{"norm_position": "pre", "qk_norm": true, "conv_stem": true, "width": 192, "beta1": 0.9, "max_steps": 9000, "batch_size": 256, "epochs": 23.6, "lr_schedule": "wsd", "final_lr_fraction": 0.01}
Rows from block 3, named by matrix and row number. Rows with one number belong to one neuron. Each number is 500 + 50 x the weight over its row's rms, rounded and kept within 0 to 999. All counts start at 0. Numbers have three digits each. After the name is the row's rms in percent of the matrix's.
# fc1: MLP up (model.blocks.3.mlp.fc1.weight, 384x192), inputs 0-95
# fc2: MLP down (model.blocks.3.mlp.fc2.weight, 192x384, transposed), outputs 0-95
fc1.54 086:462492478589487486574555556431509448492475616567529438654579500522489487534468470521499474465476495496481521538607580510555587527517500472545530454477519543523517535517477565515490518507524359564481498521573566485469497506503499503349522559662504516434527525533446465413521469408478530509
fc1.56 117:502453464533409512587526545522520471503481556598543407527467512548465446513534493589540495449567481482480506522437500484565491454526463446514508441441552450513476571525454558547387595504431437601518462501497561510521546510586572517482473500602479485529542473557461507469553492494533518512
fc1.57 076:479500476441479551539537547552517579509506573557594492573441563415467507503499526577415383474516596533563559596508507565531446483444562492527486474536519471591506483584443541550443499449529505467541422506517593408517437597506516603481434449484514487520466529467508454517437483501488461467
fc1.58 102:434459475550526490541505514593512492417470551617600379489523456458473446520498507503411425498564476502608458513539619492576517435500470443565578453492478429452469595534500543515501606471466500554534497521486480535536536494606447539478478483525538556559502563543506554505454442432472485457
fc1.59 024:453522444536481446490557490509501584571538452559534603571486479554431419547503470423514481525536440385483524524480528570475462557485530431559446555654478541487518424506546530531449425557480555424626481442660432460545459425506490427496505568438510442477590414506500517411523447445395519540
fc1.60 101:465481518486556490464556453450513448459442561498459480613528498527492429571478390408446471489562460546534516604552598535461641483560438520563539454549460486519420553413606562522477563475544501537554536538467441516494511496501479548463506544567548467406577541590487494566503509394482467452
fc1.61 114:443455505515530501482524545495538533652472547592522466578598510535486457523472494555537472512523437548469483530504572524568414486546514487517526422456510469571473563576408534514478581543442446601449502580425564508563566491542540490402559585524457443472400569483442487500497513485432473466
fc1.62 096:495451430585508474548511465456491491528465602523430511597608626444537470612525445508475411444516520552427454628537498549502491537546472484584470422517510480528537485464485569593481444432526478563488545507586550436495566463513521528479427507591488482469512520446471428438371555418462536530
fc1.64 112:398474459590565458473481440491565478487474459486481443501511500463493466358558518432425531469448527492501537457527498516513445479553612477487535449510446440437505476501558450457501475496494489490575513485575522542522519477620514461368493473448428656530535543639561558514394466551525443541
fc1.65 104:493472439436364447536549461574513467556457558507559506508519547360503539432539552579451427405479487588351595548464512517512539449459493477506513465513523470499466569523520486496509493430554567475575445451514478520496455485457556531489495479560489456452579509504419484422555532544530574493
fc1.66 103:373391487477499539554490451488557462526486490492476373432494555487538512394492467506496463511493516555448490499528470583474520381519592452527520515455491493473514591512570565423450435468537485516531480513393558459525425421542466432533467455497464508584482543546488555535472386537584548508
fc1.67 110:393427464474495521557550512514569532555515498554572427528518506433572412415460488456445472502479477535501481570540477525484505555500539371515498467480448456483442488513497523501458463498534491472589471545399606449640488528573491525487510453483502522501517509536593533502399451481544537492
fc1.69 102:395426482539484525538540528555623510504483559595528433531549531438525439443508426512433448419517463575503520560550580506548488455507543417547523436495515440477460542528452507534506534437447456560529493539524552434587511436528522468438496524554473512562587563507497524503457491491558510452
fc1.71 109:526427432478436443475489564472534519551476548512486501651565475525470545520561435497484495398500465528511482624544481462554498501526483477501557408530485517525470497615465511589509528426468509501527436525517526535624447521530474566461540536498551469534530462476489460564504508552522510477
fc1.74 026:517552515512477500473504567558523448419486482533486515524526601525431494512430432492493513596475484481414516541478537532559417488515599511480500397562576473480499528448537400446539492598436499451479478559422604577429520501510524592594442466390416535435491556509472452438449413463413485511
fc1.75 124:471432525538386523527483588539504662569421460511564498517436500402455464490505498465455487464474472517449419557553479488533411521579495421567538456429391515472479460589474459457542545448526433554547421511500530413628491510465552597404484438466489462575463489424501436536533506466546491491
fc1.76 102:464484536456559509551544505540513442480498575539548486509448540448528445551481463499398476451488491504561537467523554416497590423448539472625476541521492530421509624446511587490447598378523545463463512587421517465466538582539527507526479421609485461451501522457486481506455471438539497436
fc1.77 090:430540489552515534555535471530548503486498514513570478448483460479463526349475604575488350504516524431548547453575501610584556442551465510488513491500503442546498506530433475497509517445529406514572516534491570418442421451527449471508500536577599574428438469567457506479484428483435553546
fc1.78 104:433411463524490512555546535525631498540490618585512448551574535441508446437540457486447458440554490544464539554536545523549498478524555441551539438481536431507444598552485530555489539414442463579511474517545585474586514496566514481454502529533481511545541547525479518491421473482558505486
fc1.79 062:447468550548546448539514563443521397584509519568414500482528511591536534487563488538563549439551499479416535544508653416476509479549521460489489434491486511517449556463458512476392434498443513426473497538516559441527527559557611437529550531578481569436608517540528531487330520538571436525
fc1.80 114:461436484562519609553553524490553489488409581544430463603552518499501444510475450485520467449568500555420553510504466489478657528457601455456507433483546483569523500550526485540501494507487402582459462447545550467508523457595524485441504527524457439471494489545431472441463512458511569521
fc1.81 106:473427497591443528455534531541551497519490567516489458539653561450524466550463398513479476407542434570469526557523497503504528453556503499507500475498514435538412491575526485613594478425427452485509440559517518496551470540523517544460494509497431543511565454577473498488507519449534465481
fc1.82 127:462495394430416418532457468561501555509511473542595515545486548418459461476527545526356469446504513580552492530566586596558456538505534413555543481510498446476487479527433460488486515519548522468523447472442541465542386572495490572491519478483582510494580508521516451507420442546470463455
fc1.83 095:484490439494466479537522539478512497537475465596481494571566534423517480403561425619542492476522510580402485622540606481599598519506574510539498469447488535566466601498509528520409546499541500511472479474483567453460509459516524467407516479579537444468430545492509439407444490434487516466
fc1.84 097:413423450556450534585537574552586508524467561531527434528551480405475423430523430499425477450510472560495510522537549489530569477516536437559508447479493420520421538579456545581504570419494442552530387548509585461565551486586490504382500472547496522572534534542475503510503508456568505478
fc1.86 122:423460465527515577483531437554487476450444457494488418517505540493487473416480448451476502557496516557544469446550543470476431451401583460504545526496530488540504595445585506461493500503488567482483469469558447500517467508525481460472500400459449508504473527603574523468451406527570447469
fc1.89 096:398430505580564511535511510456552502516517449508494390532476533450554455350546510466476464490523530557504496495475558575509506350556547450479481476461513499458526518578518520478397494496519488425524527506424531519550542485582445455488554501472478511528495511583564536512496475608555496521
fc1.90 099:356539512512513615629538459544483537429444523573524468426466541509543492556468474441456442500540539494532518490501553518437526388524547494475507556479496518500472580437569524574545540475521486480463488517518482418510543486502473514566485414411424442518450636496511566510563427471537465487
fc1.91 096:482495486476399528497511508483559430482516562502461531563597513570420460530470387505496497479552442529497567556449494529524687488427476508553496482531488474495422479514544566564556581499507478588537507604534534517531523464534512473397524537524464357453643592511504519508546504464522510450
fc1.92 095:484483473520514474563487460508589536622493503515529458531565587429487407507449513427447457469476461515477496458530469515524470545467444417520467512473580391538438445560477582551532551511490507539508458545547540502550533518495438498482472514459493545475444507482503485521486456374494529478
fc1.93 089:454434432541440522499530518528590468478539631504476468433588416518478443460484476557461465471473461506551623585467510535487630463518439475550516435546516465460404525521584463608507534462468467542535449524509497461478546464523534508460490601571455514471575522517350536494567548458493533504
fc1.94 106:504481412488435436540533441641494545510436631565460514534533530445467517533516432560521480495576489474493523513454582458487528416488567492532542433491529475457416558453544448513523460471468573489499405470541455434536460527554551526559507426540482519513601515536496498443531493605541506467
fc1.96 098:406466492500471479509539573395483459476538634502468433528563450458558458510553484553540485480521523540511599533497563539443603368498508498490525413499528513567509565512546507567421536471520458497545526483476536558432485515601478469432497477573460524487580547536478481532464485587557554490
fc1.97 124:472430452474539488473492484486505502522520431490496493578571532507504528422472474551496478503413393592519539533594613527527529482453555486544605499557429478526375521555473482612486537523494485475504408507427627503577458542581499473447553556488529490506466528590470504502506485435505453463
fc1.98 110:468496541537379495609518492538498524467446617542509436470544537495485437545519532453511536456508478472448502546515472477541476465462430449606519392472467457472475499591434547546557447361494443511515511625542478462534557566515532472537492438533540561561649478454582511479508511514551591544
fc1.101 108:406408372546378510552443486546439515450481565531537482444502479493483397460536529497473468488500492563530440546553582498494496437571459439540594506496521463497430556530483470502494547531533530446482489518477430532494554557536496583470534479546541483478501603591426535522582475510502425473
fc1.102 082:396481536507523537499507507491443473487537497486616476462460545503467484496437548473545473538474453417603482504528470540521537394524495500623483445539407435492440502541524470515522478474473448439590482475531467488447513517555442520522440487511484552520502549481622513575422430514499499465
fc1.103 093:459465490607488481543455520498434511485497484527506472564479528516476445453491513454431444455538506492505473452606560515542549521508446367549531452451601438554492483531406486528480427562472421482437416478462558425476482524512427482564471534465543613467486452579469501563510409397403511455
fc1.105 113:394477413525471486628479611420442512585567476526521486556418451473432462424470443495483523456530470521433518521501544560473594492540427395593546438456543480462520514593501570483456605513521393596514457463483610491484537471496461501522531470489529454501578494452480515569586511455488500538
fc1.106 135:489443428546448456600449513527572574537438618473539465485516437414459447428558539489479469463533462518462539430500486458515559461566512405523536439420554485536446556527512532563457593487416525453580448501469523575532544561599530489491515449508521536516560450586403551523540442542532517488
fc1.107 092:403406447491524462544527515551542469472416565560571409515526555446551483479482466455407408523515481567541522511508556533503583429523516455559588418470519421480422641514510503556533498519441436542524460468477518472521495471555461522458467510558478522580545604565480555512468400504530553474
fc1.108 109:423452420538416499518480654539460521427526487597582502555469483399461395454522500540451483505493460548558496466551600506505492501539476393570552473535556489532395539521458402517530542483485423452502412425539467464468481575489502577422478455545533531469607514533483412546487503471442451398
fc1.110 106:415477504565521553490486468489505447478432554575509493468520489513468503435497563426451438558564559516518571567501563512480454489519432502459558490549441454505520538444479440514508466486480488517547547471528530474495547442574525485510456468521527556470559590572510534490547478508442485502
fc1.111 105:333433520507555475537531499506522513514560494500546449493481480421463363419590562432423498515584501564565599470498585471451566401494520434507549505493491474483462547549528498533475547485511481430540473478419536509526544510529466497474537419440521470472431561548539554569521438479543514458
fc1.112 098:455509466485415480569611526511495552453485530651523472575477471451479522552461558512467448507464486506532504461563485438466585511465491402509550485535490467514490514501441580513531570489521533525490506571470576432556410577593451534447450445522555533452564479532470507468431433470409527395
fc1.113 088:443452551516525533572492506462546550520416573518546388512520508528516530520493437426519478490521396490492431568561452491526543407543529432506548416502436496422479446580500486490444451419550408489584483571496496418534527531557523453500515551510419532503552536514524546508514490577584570542
fc1.114 100:377456504526517530508548515545541521491555486549508461515459488311459495522556528450363520529562555461556597464457565507454556398465424433499506464470496503527509510510556515555523578512495423471527531565515488453568530519598468486526507436460496441520479515499520560612569450481516492477
fc1.115 119:501410426451481496537539555491572509599502622553463482612482584454530518574386417522408484522478478483486464522498494506481549515547470479605493459514446520410461570463441541454521520444500477588437530575495545482683493507612452521530504560523484508527455538444493520481484492502527482501
fc1.116 099:428456542464510567499567451519585468399470449523489500516523498478576484430539468487376469452491491567549500607502547574540563438461555495475525535539459492380469505470492406453484473510554488452522497606366550410549482484471539460361543475494522450571587590544527500498428494553498503482
fc1.117 064:502487469528402501506542549563548606506486608514566481559514475399488495453539507570420427501488524511481509597489449543575506531428504524499490480509514470507459543550501516560423495390555551453560345525501517478519485580573541544406505404572520525534633530496535414498433512495516547412
fc1.118 086:405463542647549554457510569527539424541506470450595444428502509472565491491503527449481440531480464475577509536504504502520510377560475502578472461498448431437496513571552475479503454439456470422562490430517441547507583469514489461502406492485415576554464475496580546579450502502550476527
fc1.119 111:451460479530470494557523502578623492510490566548504493441547519422534446549515442533468505480482452464530520472482499445505631425505496506517520495460503479443358550444528520569517522407504474503483458584539450462584597472539530539547428471514457500515555544507447546483547527404539513395
fc1.120 085:512445481491375504497558464518507438461478483566542485529513503506423478412576508484490437484505512588498585525475490484519535482473514462499480417471435480549534563462507519518475518438446549598566455535446504433554460454597542526485444446629493515508498500510524447473435425551508578477
fc1.121 105:482484477548489555513536477493551508494495584492556504474508436495450418469440512536448372494507494475542534437530519571544569505550384488525521506537570457545470460495507499560549496479501430484514500544434533503452456465469440497433543533565567518456526433556399525519547459441455544475
fc1.122 109:421464470578534520480484517458496496416520416512501421524493539496475504380483524496483446501515444505481553450556541587485502338554527500517575501568477451415468436559546471512417475517557475456573482479442554500480510509573479440448521541444445580502573520642488563560471496570492503512
fc1.123 120:426449521509512497538459464523597503542396523511524431547498505473464421458496487467399489486483451537516517535590536472533489445569525415634545445495483460544379590505495500535459518431478497548576464488409553473560506494526557512468503445611527584507569519556505555571465434438562480447
fc1.124 095:396434441549497496567557550523580473528446570581509443560510522420534469473486417530411426447464487596476498529542583515496572430527535433567534456513539469462415578494505573518528521474482436573506463483512543457565564448572495486441478490519475524599529587483460520476458462451545538473
fc1.125 120:394481512546477461528530514551495504473573455523490424500506490470501424439629475514518499470576569579453548493478612479501453472443531469483498478458496426572488575481533510505417521511520490498460447484535506534517559409535515480450516390506459521529507585568530463500411532477559549497
fc1.126 104:417446395552452489488570602593444530489472534595531512522471472486533452525558543634464531471536490524508475483513650510533456526473453463469542497493536451478511510513447415517497535561469433614473463444519530521500461451515528566418431497537554464490523537494445464511554465452429461392
fc1.128 095:440461499451441537604477531522528569529473593575495404508515478460542475558456531466542394488582514486487488519530503537499550452554596409468500469485484480511412514574485583530486630470517448451519520590450504426530554618538496471479460465547456508514461554471506528420427452536595562501
fc1.129 085:470437504503538427483471509540489447520526555565521495476571542437475389491577584470511515528547492513562613498461544496437479485508465451538491495557462419495445625463576545583512552437445605463551456518457501501455558513586472528527475432497532492499493564537499543546492439479487448413
fc1.130 101:453514497569516508530526489531543496510470605502563460513535450462465476483449545603482377462484498447516504488522461544520557497482438480546584464513592394604501462515405494595534437474523423542507507581496564475443443487510454478435525502576578515437506431565353461436557494487413588527
fc1.131 098:492423470623457483470531601546516435509535468452583465530495490395526502447581475498384431487518515565509556542473596553507523489536376515496472470480499474468443492551555427521476451525558449499535429476499482529479569436548507517414496417514490488509557447614540502596581541390461513500
fc1.132 096:452459434501479469614523480553529491493420547574545520511486555466500462512481493484417348441461509494552532511550522512494509502498458381537547531547609420547343495510523551571550477501502472525478492596583524453515489488462425525504556471513531495469536525529429551498515431440436516461
fc1.133 084:393507472505504479569594548573538537508526529590505383565487523459502466457531483464452461500559486473556519550565638463495415503474586401540515423497483417483465556464518573561447593426499481536534433530459572446568532467566453475484546533551513519500526566545526477515399445505514486454
fc1.134 126:445457429489439472477505527539511458580528525541518525573487533397494502478531444504461471478439462508494512635475653549524499451564514454605499396465432460456421527573441483489464551478435490631590390476526571435561514499484527566483427474551504470573567531450553414537517477451561479490
fc1.135 108:422417402436479462446541514541466462475561523516451481504489457514470578515539468422486475446555550546537574582509580525439523446461428517467571455616470462499460540526567523549554468487535505499472484495562457598506462503521436499446517464458520500490535528563476576493488542535469519494
fc1.136 093:439438507515498415568559565477476489449588513553569468492508462373517475435599501538426442516515518508507557543498663574529454499535396479503471472461510460405446510528462514525461521589570475494586433510496571480529524494512493553476571490522533459477601533540537499513483475454462505502
fc2.54 043:464510473512461477450490499432512473437501492538536496481500439502516448494470523552516499413465455513568466509510440524529510469520472530563473571518504521627450479538595411456566503565460500501528527464595378596451478473519474567437484424574548540448475481537457541549509486536436506454
fc2.56 086:519477517572633538432581388553535455494377488543477449502394458446516509547464512525518440480517499419580485523494537437518380403526470537512501458464504521489526465412479482502595514456451492611507564454512464507477462490535489434499503533569465543558403432452517510509511528491502526617
fc2.57 085:521469533524603524497483531543454479535477467468472513544459481544487541445566486480573470475477534490488485536542599513422396487453481455477548471451564474576486510411542382492495519578525465493513493444477568542521527541481568480473533448479472501477486471512449522457456527476453505561
fc2.58 090:553575458543498529477513535462562537467498532434488566529526511485509485520540493531463437497527452453474405589457473514526505540504489575544465471487500488466502350504508533537485511470506485585471504543484455383524501434562408466514438467427522505587648451400465493476460465402478523497
fc2.59 018:535420488432527584493527564519520383538456486456550408519582514547470424543584542422473495480480543455651497512495504447557492503543546521470535465457481537439518495489428493560539499492496520497543482521570561443484467531478488495398507512485507531432568505519404577448521548543587542426
fc2.60 066:531545503458475468535598579525530512425585508585470618434519448485526592539514547505494521536612505514479498406471472505564502579406458516418471489516469502549528441422460420488578566537541564498512562542571380421437449450442527517465393478373462490574482567506544461489562436583495569482
fc2.61 089:485466447470473458500498537519518479552537460486522461525493478521575502525454452443467492519555432562528540532505389522453512546512420529568531475466533493625519486547512535465556462531476481492516447403447569529538462427572485520493431508503510515520542512619501468505520440455491475437
fc2.62 083:535532616481506542474434533412570509407447540510484507478539463499494543491499459471529552475408531510468474616496435454485454523475548527540519489409519450535560428537517402589506458405495470548514545489538474501430404525502563468542476561599541455446485541573470497484556563510497484531
fc2.64 131:513541552538521454499515497469541639602519532512547441570497462428452445441555464482498567546467508497496509478428468458521422518556526517539451446517534459476500426428537468506377540405496535437526497517498507521544542540483437451416468441494490466502569401385445459593477527476536539560
fc2.65 125:527533509467426593573464509482558534528502427595443486512511482560564439499459475468498427570613520497471420522538506515490386516545439515465521521498493505523482431421510505432553535549547519439567558518423599402536532514563424425476461529459524580511478421510549588513493479450475449526
fc2.66 122:568432462471477461534493446493420509454560540548522563464490537482620436561554486543577514514458520550579520559473551475476505578433547480570494504494481479502515532448434702409433543499500535508547456500498549570444428512486524432525484506464520432504577517507520446439436465496539520506
fc2.67 078:503498473554545485445467512440489510493468609538399475619494539498538557500481591475455458511561558505496492456541469486435489504461527502520522527555518504453535477470468516609524491494495546480493528510604498583448505542602483460528412411572522590552512485580429491522523437491505541439
fc2.69 032:415408424584503544506573559500470449500467517492546411518523499458505495455489499504463452499472451547609501487523512487472481462456485467572560517553545460502426458502547460515553587504491463514510471521529494464513511547599426570529489471516494543534534553577513540522447479501494452469
fc2.71 116:522481422491510442541571482540532409558598458570507480491449502536466463500540559607548560516415417490485483432472523516521505401461500484553510447466486509428487455537505395367422492482460536539520541508540514448519548484509492536406506618598451478469507464433477470425493522521522545460
fc2.74 013:484493475456491540495518479452500520385505510525494451467552517512453541495536488447511428553489535580523468509479510482558493475463516424456595537464564571547571476483428401491512458418561467543550514512553562446432433543540484550518409476497517408475620486481476631455509588519491468534
fc2.75 145:600548557539551515459514454507627465476577448447475515484541486542520567390499491494480573457534549415496532516465459511521578470523516625466422549519454512444500511414518545493486447507532463389465587554512481521428475569465534419490572555411442475489462460570490502533564490563505530575
fc2.76 122:592556477442462474511427536487594417527489465414508563578513460500538441460545430501514597454387483544472434472499489509489443593523487519447552506467593495569468386570430477419499464541489472516432490422518468528529489472450452496486552487472521531624507431483494495469516480524483455534
fc2.77 114:498493445587478483437505560553483420547503416409548584492452511511445541487456489506420537466506478497535505510475527466491546440573502539445488543456523522474583541528642467400434502527466485512463554448522419551453521442564574478480523494460486552557419466445532517546637527423581485561
fc2.78 040:456381461557524525461504610491517436506430565509494451495546506466556556419497477477465472521475445521510527481524545426499501471508523485576541536502551488561397487470510436455531528509453419522532511477481497470536496524639479536597468451563491591481540470583546523466524480508501435477
fc2.79 041:533543406465401605493473498491548564385494455418474509509593527436502496506472528449498512513536569449506509490514458532512451491431548538453481498466529512608557407495485415606537510511507451441449490575552481531453482551414479525528398500598600515567465497416474471498566519490412526572
fc2.80 059:464460469522511536490438462519537445517468490582516521512484443620487554442633558463556526545472514486475520628524479464526548479475470469476522428519367486560441464463522303544535488541435588430580459470480445541505527519519593561465474550455508460565502596524495595565574498575515437533
fc2.81 095:467457476574479598552506531422542470541438576406510485537538507502478499464533435540464494527385453492427441611504453561550524479543470481635508488460536484419495444548472402458498476497470382605488426457546542492525515431523449553475449563522510490533533508524480471476521409459444454514
fc2.82 142:544546578533482589508433431476510493474419574489418462564490556559528551588508461511500511508564541485413471507525409474518483524474575556452483519517469583425585423446558486528531452549535523548548527465530522500520408436465529488481399496491468507398527523469511477441470485497573556488
fc2.83 077:511473461477452470501530468588547608524468451500478474572454448437384475528504562454473550510473481479548496525462415474499502507451502486516512483457440487489513503472562505412552480501500583478499499533454445529572520503536546514456525425433484462532496463498432534553502468526568607589
fc2.84 039:468419410568504502506521583564533492524438584529533497521573526474470484473510539509477459535479433523511446477504555515522415530501539485555500438494538467561409466503537456530538520511440453527478432495491464467555495493622458561498475501526498610540575528580495519514486411510459453465
fc2.86 121:520503532544463547552476567369408583522508495543630478400510539485603396471482460469496486523498507475578582547531525492541490517586514479538521439446535542542485436483553551541427610494527543445597467566461508421485572610421464497523495467528466527448522486407456416546516538423463517446
fc2.89 116:563483457453541400474558443509425483582498514557404590517456504457497451525557513548596497466497509476586519497505561408431503545389603451552498482482527468458518501453517567424426541380474595492491506529528462493440474527502535432523495461533543411388567527485465431438470542517596476541
fc2.90 127:554513453467524502434497437482543453676502559433445498464440517522503407501565471550416571444443507539501491581539483501491466481543529532603489489450510493428553483497460511378436399531526540497457520376417406532516495441474403536486438530555482539529503419462464481426555504509574526552
fc2.91 066:539550562520423533503535627430541508438506504444539474546462430542524544431524507480473554615588463440472547456485418470543567484498415533454507537437431536565467431456565463562496596473467545485477501532483413474531576527537464570454461517565515483461536451471508545581653515466527498424
fc2.92 110:594488477523400481527447501522398554410461464529349507476440464498497557545529510489548647546524541586394472400504461476515389589521478526485471511488529601504466539531462449539547480538438518504417462474576525489568553578482483495502500416498576502549468490440542443462403527496441460449
fc2.93 064:468501616523441559510468536442500607481456461442494415562550500532442575485479466384554516471428461531449503602520466531486553480524557457572492539484440539467447507602562564521568482431525406448540363496542534589461485528428526551451558474464490548506499524468486489504476574399483507496
fc2.94 109:474528420425447568550507551384558490567548502474473477487501472545446439398414447485390527536580517505433522470469474616533637537545531497503464539381523521533516426518440454458458605484513490485520535542428517367543520514567509546469436606449457509473498602499536523517534472492532486474
fc2.96 100:512527499506553401485546487522500540519510395455455401621457476473516519534530473565538494511459481459504423590558536447417463493492458551425560509540484551447424450406543537493481454487573531481445485478470472591401499448496444502552512414476501503465580484539521538464535552395510503537
fc2.97 143:594435473493443507501454501445531489426534525576527445466476404496530443556468437521515475517491419562492442498520419585555595488565517550532486523490587476482509509471448402433525486539481467460471521505649451519512619446530552562585442594395500509509478474517506491426562496471460536501
fc2.98 108:535601535556422483529494405491528555504470488445455619449484446587451473417491541531403484447452598548469503485491406456484677524436493586452505509449492467490472505522465566400520401455495424449465465566528572408472497494584525443530576536521522592375559516452525504493566490469466551536
fc2.101 109:561527529529435529496469524571626476464518425511555544390561513452463543483552504473428365538629561527587526527501566507519546553479452499480527411572411493514510486498423566485418502508509462437552429593510500475538513576588492478387481498511521509473497535563601489574483457469474427549
fc2.102 109:427470499516629491549556500534482445503544472508506533485471484536556522458570549523514546445506505457507540444500573482463533457504490444377531554430585488464590580497420450414450446599518498438387573445506497523424471474481561403543609561419433528536441544565522580455614470520537479569
fc2.103 111:639533454501468537532484512453470518455500544383550569404517475478483505509604422484490499516480512515509539509505521535590515538401580507396416536582524492504472522438512443521506574468489508505481376515526506405443505480428534559557510471466447436397476526513461467440502525563551472494
fc2.105 137:507595517415529468397511489421431473531503561481565472519518440539524468601523541584490549540363552506529554449504450493525483499469517484443492478558496516413538473427558564464502538493476612475490560544539496476456485580427501571557433509491495587506542486462454458474465548537404539486
fc2.106 094:478514468561552518526511504502429501563488443480549533504415477398464484421588420491497474531472514522518531451522515528520440521479490509498579457613516443513493395490496453458463642460551484531583504442478466441449480504610471529387574437458542549425537473527472513509434541494493523561
fc2.107 047:475398425501483461524479559417546520439520591520457468481546536461535533456471564484438396577492465490569524528518428514486495542520489442590551468529469468522431486519550456612566594501513427514513416514482493436584551552548428481547468497520489554512519541542476430548406387459472563429
fc2.108 113:593647544492533521527379481499497479526466526509505544536425564396449568468545530481467487496511558484418548377505492507504478508472597548411530564542511558460617516472575478581545489504498566512495463481379481458490492474436545460501536468472545437471481509499450485482460500541499480475
fc2.110 139:566559572496524488466450435551508441629537541500438513488441568510410532528456501579488476466502560566557461453446527506427523474624471558466462484521486484471555555589476514410412520538500527521479603472490526449531503516508549479451516579544486455495367493382573410463576470491480535513
fc2.111 122:502482531441505405504504477470490439524584458524426501523500511421531461552577524486549559456390520463521548525517496465404546467448534452571562452441500511477575449563481605502473467434536553495466538536477495479516488544504400448467490451516488494457590513458470445468496450472475532528
fc2.112 109:569526517475534474455435516496475482467505525504440520517405537515488508497556496387527474531599567582444553484488602497443429487425556539417544497472508534520493469504507427499461557480421502504626490427443537499527480486436508517478472453542510391448461539462433510537411475541564509441
fc2.113 112:463535582440457426511487436526420525459525488497476540460443575567519400486520491480577512527470481530453388478523466426454589505528494471471525499370534546457505581532410532422515357521468537477417470528448510542479452465533490364597608492501462547474590596471607570492519478501531581463
fc2.114 117:582469559453527457519506420464529459503526470475415409487543557450470451599438505545498564408438490457529532459452453418419508454461566518561525554517561509476563456504457599525463435403524475603463580487602507531483463463498481415522464380590457505516556426485519422499442531520502587555
fc2.115 131:525514549504545509465491480516501473459578523539433472434476496546549533529524469431450536545653524544471514553500515553524515482534470491489500448567502552430521424518473443404414501541544425431537584556559547519446492471513555441452403494515489447488500477586503426509641499522567494518
fc2.116 107:523560456476506416508494387569483557418567404490532566469507563523520470570446611499411514439566552554535460495498481459516513434546500500430505678441544548506442497507540551612526461444543548495461553504550557498470494519420543543514518452480579427547541487454512518512515568575504431477
fc2.117 050:511517541451581499491498455574470543545469515597441471556460445570488432457484481436507532464563531528525496541537583462407401514557414558530560433537567543563514513418615475462432557598589513472478479465473587503547488559512514446491484457527526458520518474472466517523419494420451498486
fc2.118 118:449478512499541472511510487446525530479532541514447605478451487504530466517472563524516605450466523505439563440506559475483510494526546430416508555394557534533535534590404490433432475524507461476465554503566544527437449503428566397469601609566449456436446560467413546464555490518569518538
fc2.119 085:532526534480529517447475426446514515442516541433443463521453469553437496474471510492441599433546453515458498521527504569558604495582484482461536548508513521454441383561571389523479535569549443491526442374422454537544440458391403522412491553498528505423484491491445536584526503517504575515
fc2.120 093:518475514514593426524520459466496541611499517529514596510570492510547500453429541513513450542544530563440469473574571353502436487423515490481544539501419516567472460525490522469488548527462456530488464480522593475466517445487471465542486454483526476519397436507448515438573399534544424488
fc2.121 134:472492584567460509445532559500429564454454440455586484442481523517512509542555433432554508393464487477561517554556494421492545407527516482478520491524468488483467472584585566484430529485546424518512424477549460541424529508460538486512577444429455556460482480457545441571551604510641486589
fc2.122 144:593532545504602416488546549490538581581448474549521439554434513380499523471488472550552477492577481424455470521488601463527416541497515527407455495507511520554424412423560510472424550330443516498590539528513514494492507525473565524532508434489497557443497473492562509423520638459595417534
fc2.123 083:474411442517531422462513567568533484485521583521460456534555454485512483492531545526444473515448398501509483440510439567529435558451477465515477445519521441509444476477474420510499536521512499522552507494507437520530534520649480571482479486534489549531625516622473479494444490541480461386
fc2.124 044:474396526556477506503522617529500469428509575504509402507534515483497455455494543473510424533487435484535531475500478514426473503474542463604509473548565458562420461446540469537537563454482433489537472609491517419548528567593460513497493462543491529517551511578434474575448392464473515435
fc2.125 139:452535367487450523503555461443432558576481519519488454463475478530511455531573426452630513602424520427491435582490480426428480518465503434491548479532604546440502432547554454529544493587427606452428524523419525598469579544535417491502557515552430535444500454468540531449479465562441499470
fc2.126 124:576609508523451624440496447549555474445469401466480549482421454417517573553468497452468491577474533521488527434518454500539571482479454602427473454536404467510540467562448543508620423428463479533499482457496460433455490432521526478492491575459527559564452454533595507496453590496560537462
fc2.128 083:549522459497513426497544411509459521524560603515527521579527526457566486455523497449462458519559550497524555377520525508557409526557461505412476456497521442527551457455467557515531449540474516508411586536486518446421481488603409379532477452539518563536507444524508516560526474509512578558
fc2.129 085:535482492447492395530496483484554469536489482525449441537497489530485465510549506498461596407526520500534521543447483501476562462557509458423537398403504554451536484568470537481411504508526471440442524441411483528536515527463525547393577570546503479464515511431466454505631441497482558515
fc2.130 137:540487487517533415463489483591432532478505396495535508533429520521435529533552441425441532437464482484579487569517514378529520440480464518486528456465495506447599532475674525476431493510532430551522519417463432579495520477532540503539557436426515529501492425491487468578469553479592528516
fc2.131 110:473473550477550457530568465387544492519481573489414531549452416454504511482501501486439517545431571458458496433531469456468520439523463535448523445399477553520538525494468406440538525462495421549537551523514506430428477433509557408604446509599505515496491562493484527426514511508535547551
fc2.132 091:506521495581416518457491596478416508501519546477507528466564477549451418496514460462529549588595515413493480454512546438495461535521506455498541437548513476510444474492450412551550575506405448490436461496517466409485486582561501569499540456517451527428508506537605459589526445606601482511
fc2.133 030:446485475568552605497560529485501452400576475472475499521489577452593539494467479516493616605431465460598514467517520398475461491290485566566562555487452491561490460492532521618583582505558432538483507525549481465468538526494425422512490445552452482524492479530552515512441478429452526508
fc2.134 110:545567534484471502476513520604548529463507561448448522535529498457445507546447554507431440550469468432606506438503460466476422487491519519561402409512536479431490455440531516441572518439568541466512539520407528431534488536530510451491553475464528484505596516452540448564484523594485581444
fc2.135 127:547532555465462491409504560544514398477558547488462451602559470486409518506544526464495497457497514517440462445449444580566518528459456500438491471464514514464544530569473426515573526439436464480531518488487473574450533466460517637470457560514498595489551429539547482374531476571489479540
fc2.136 102:518489571488502584467480406483441447472459503453419522427469538543476503552465479495522492510553545505522491549542548410502589533488456497424544460444474574598575467478446436485576444446479504600550479486604498424488439461450543432434379475573483510465563485462521427478556509427565502554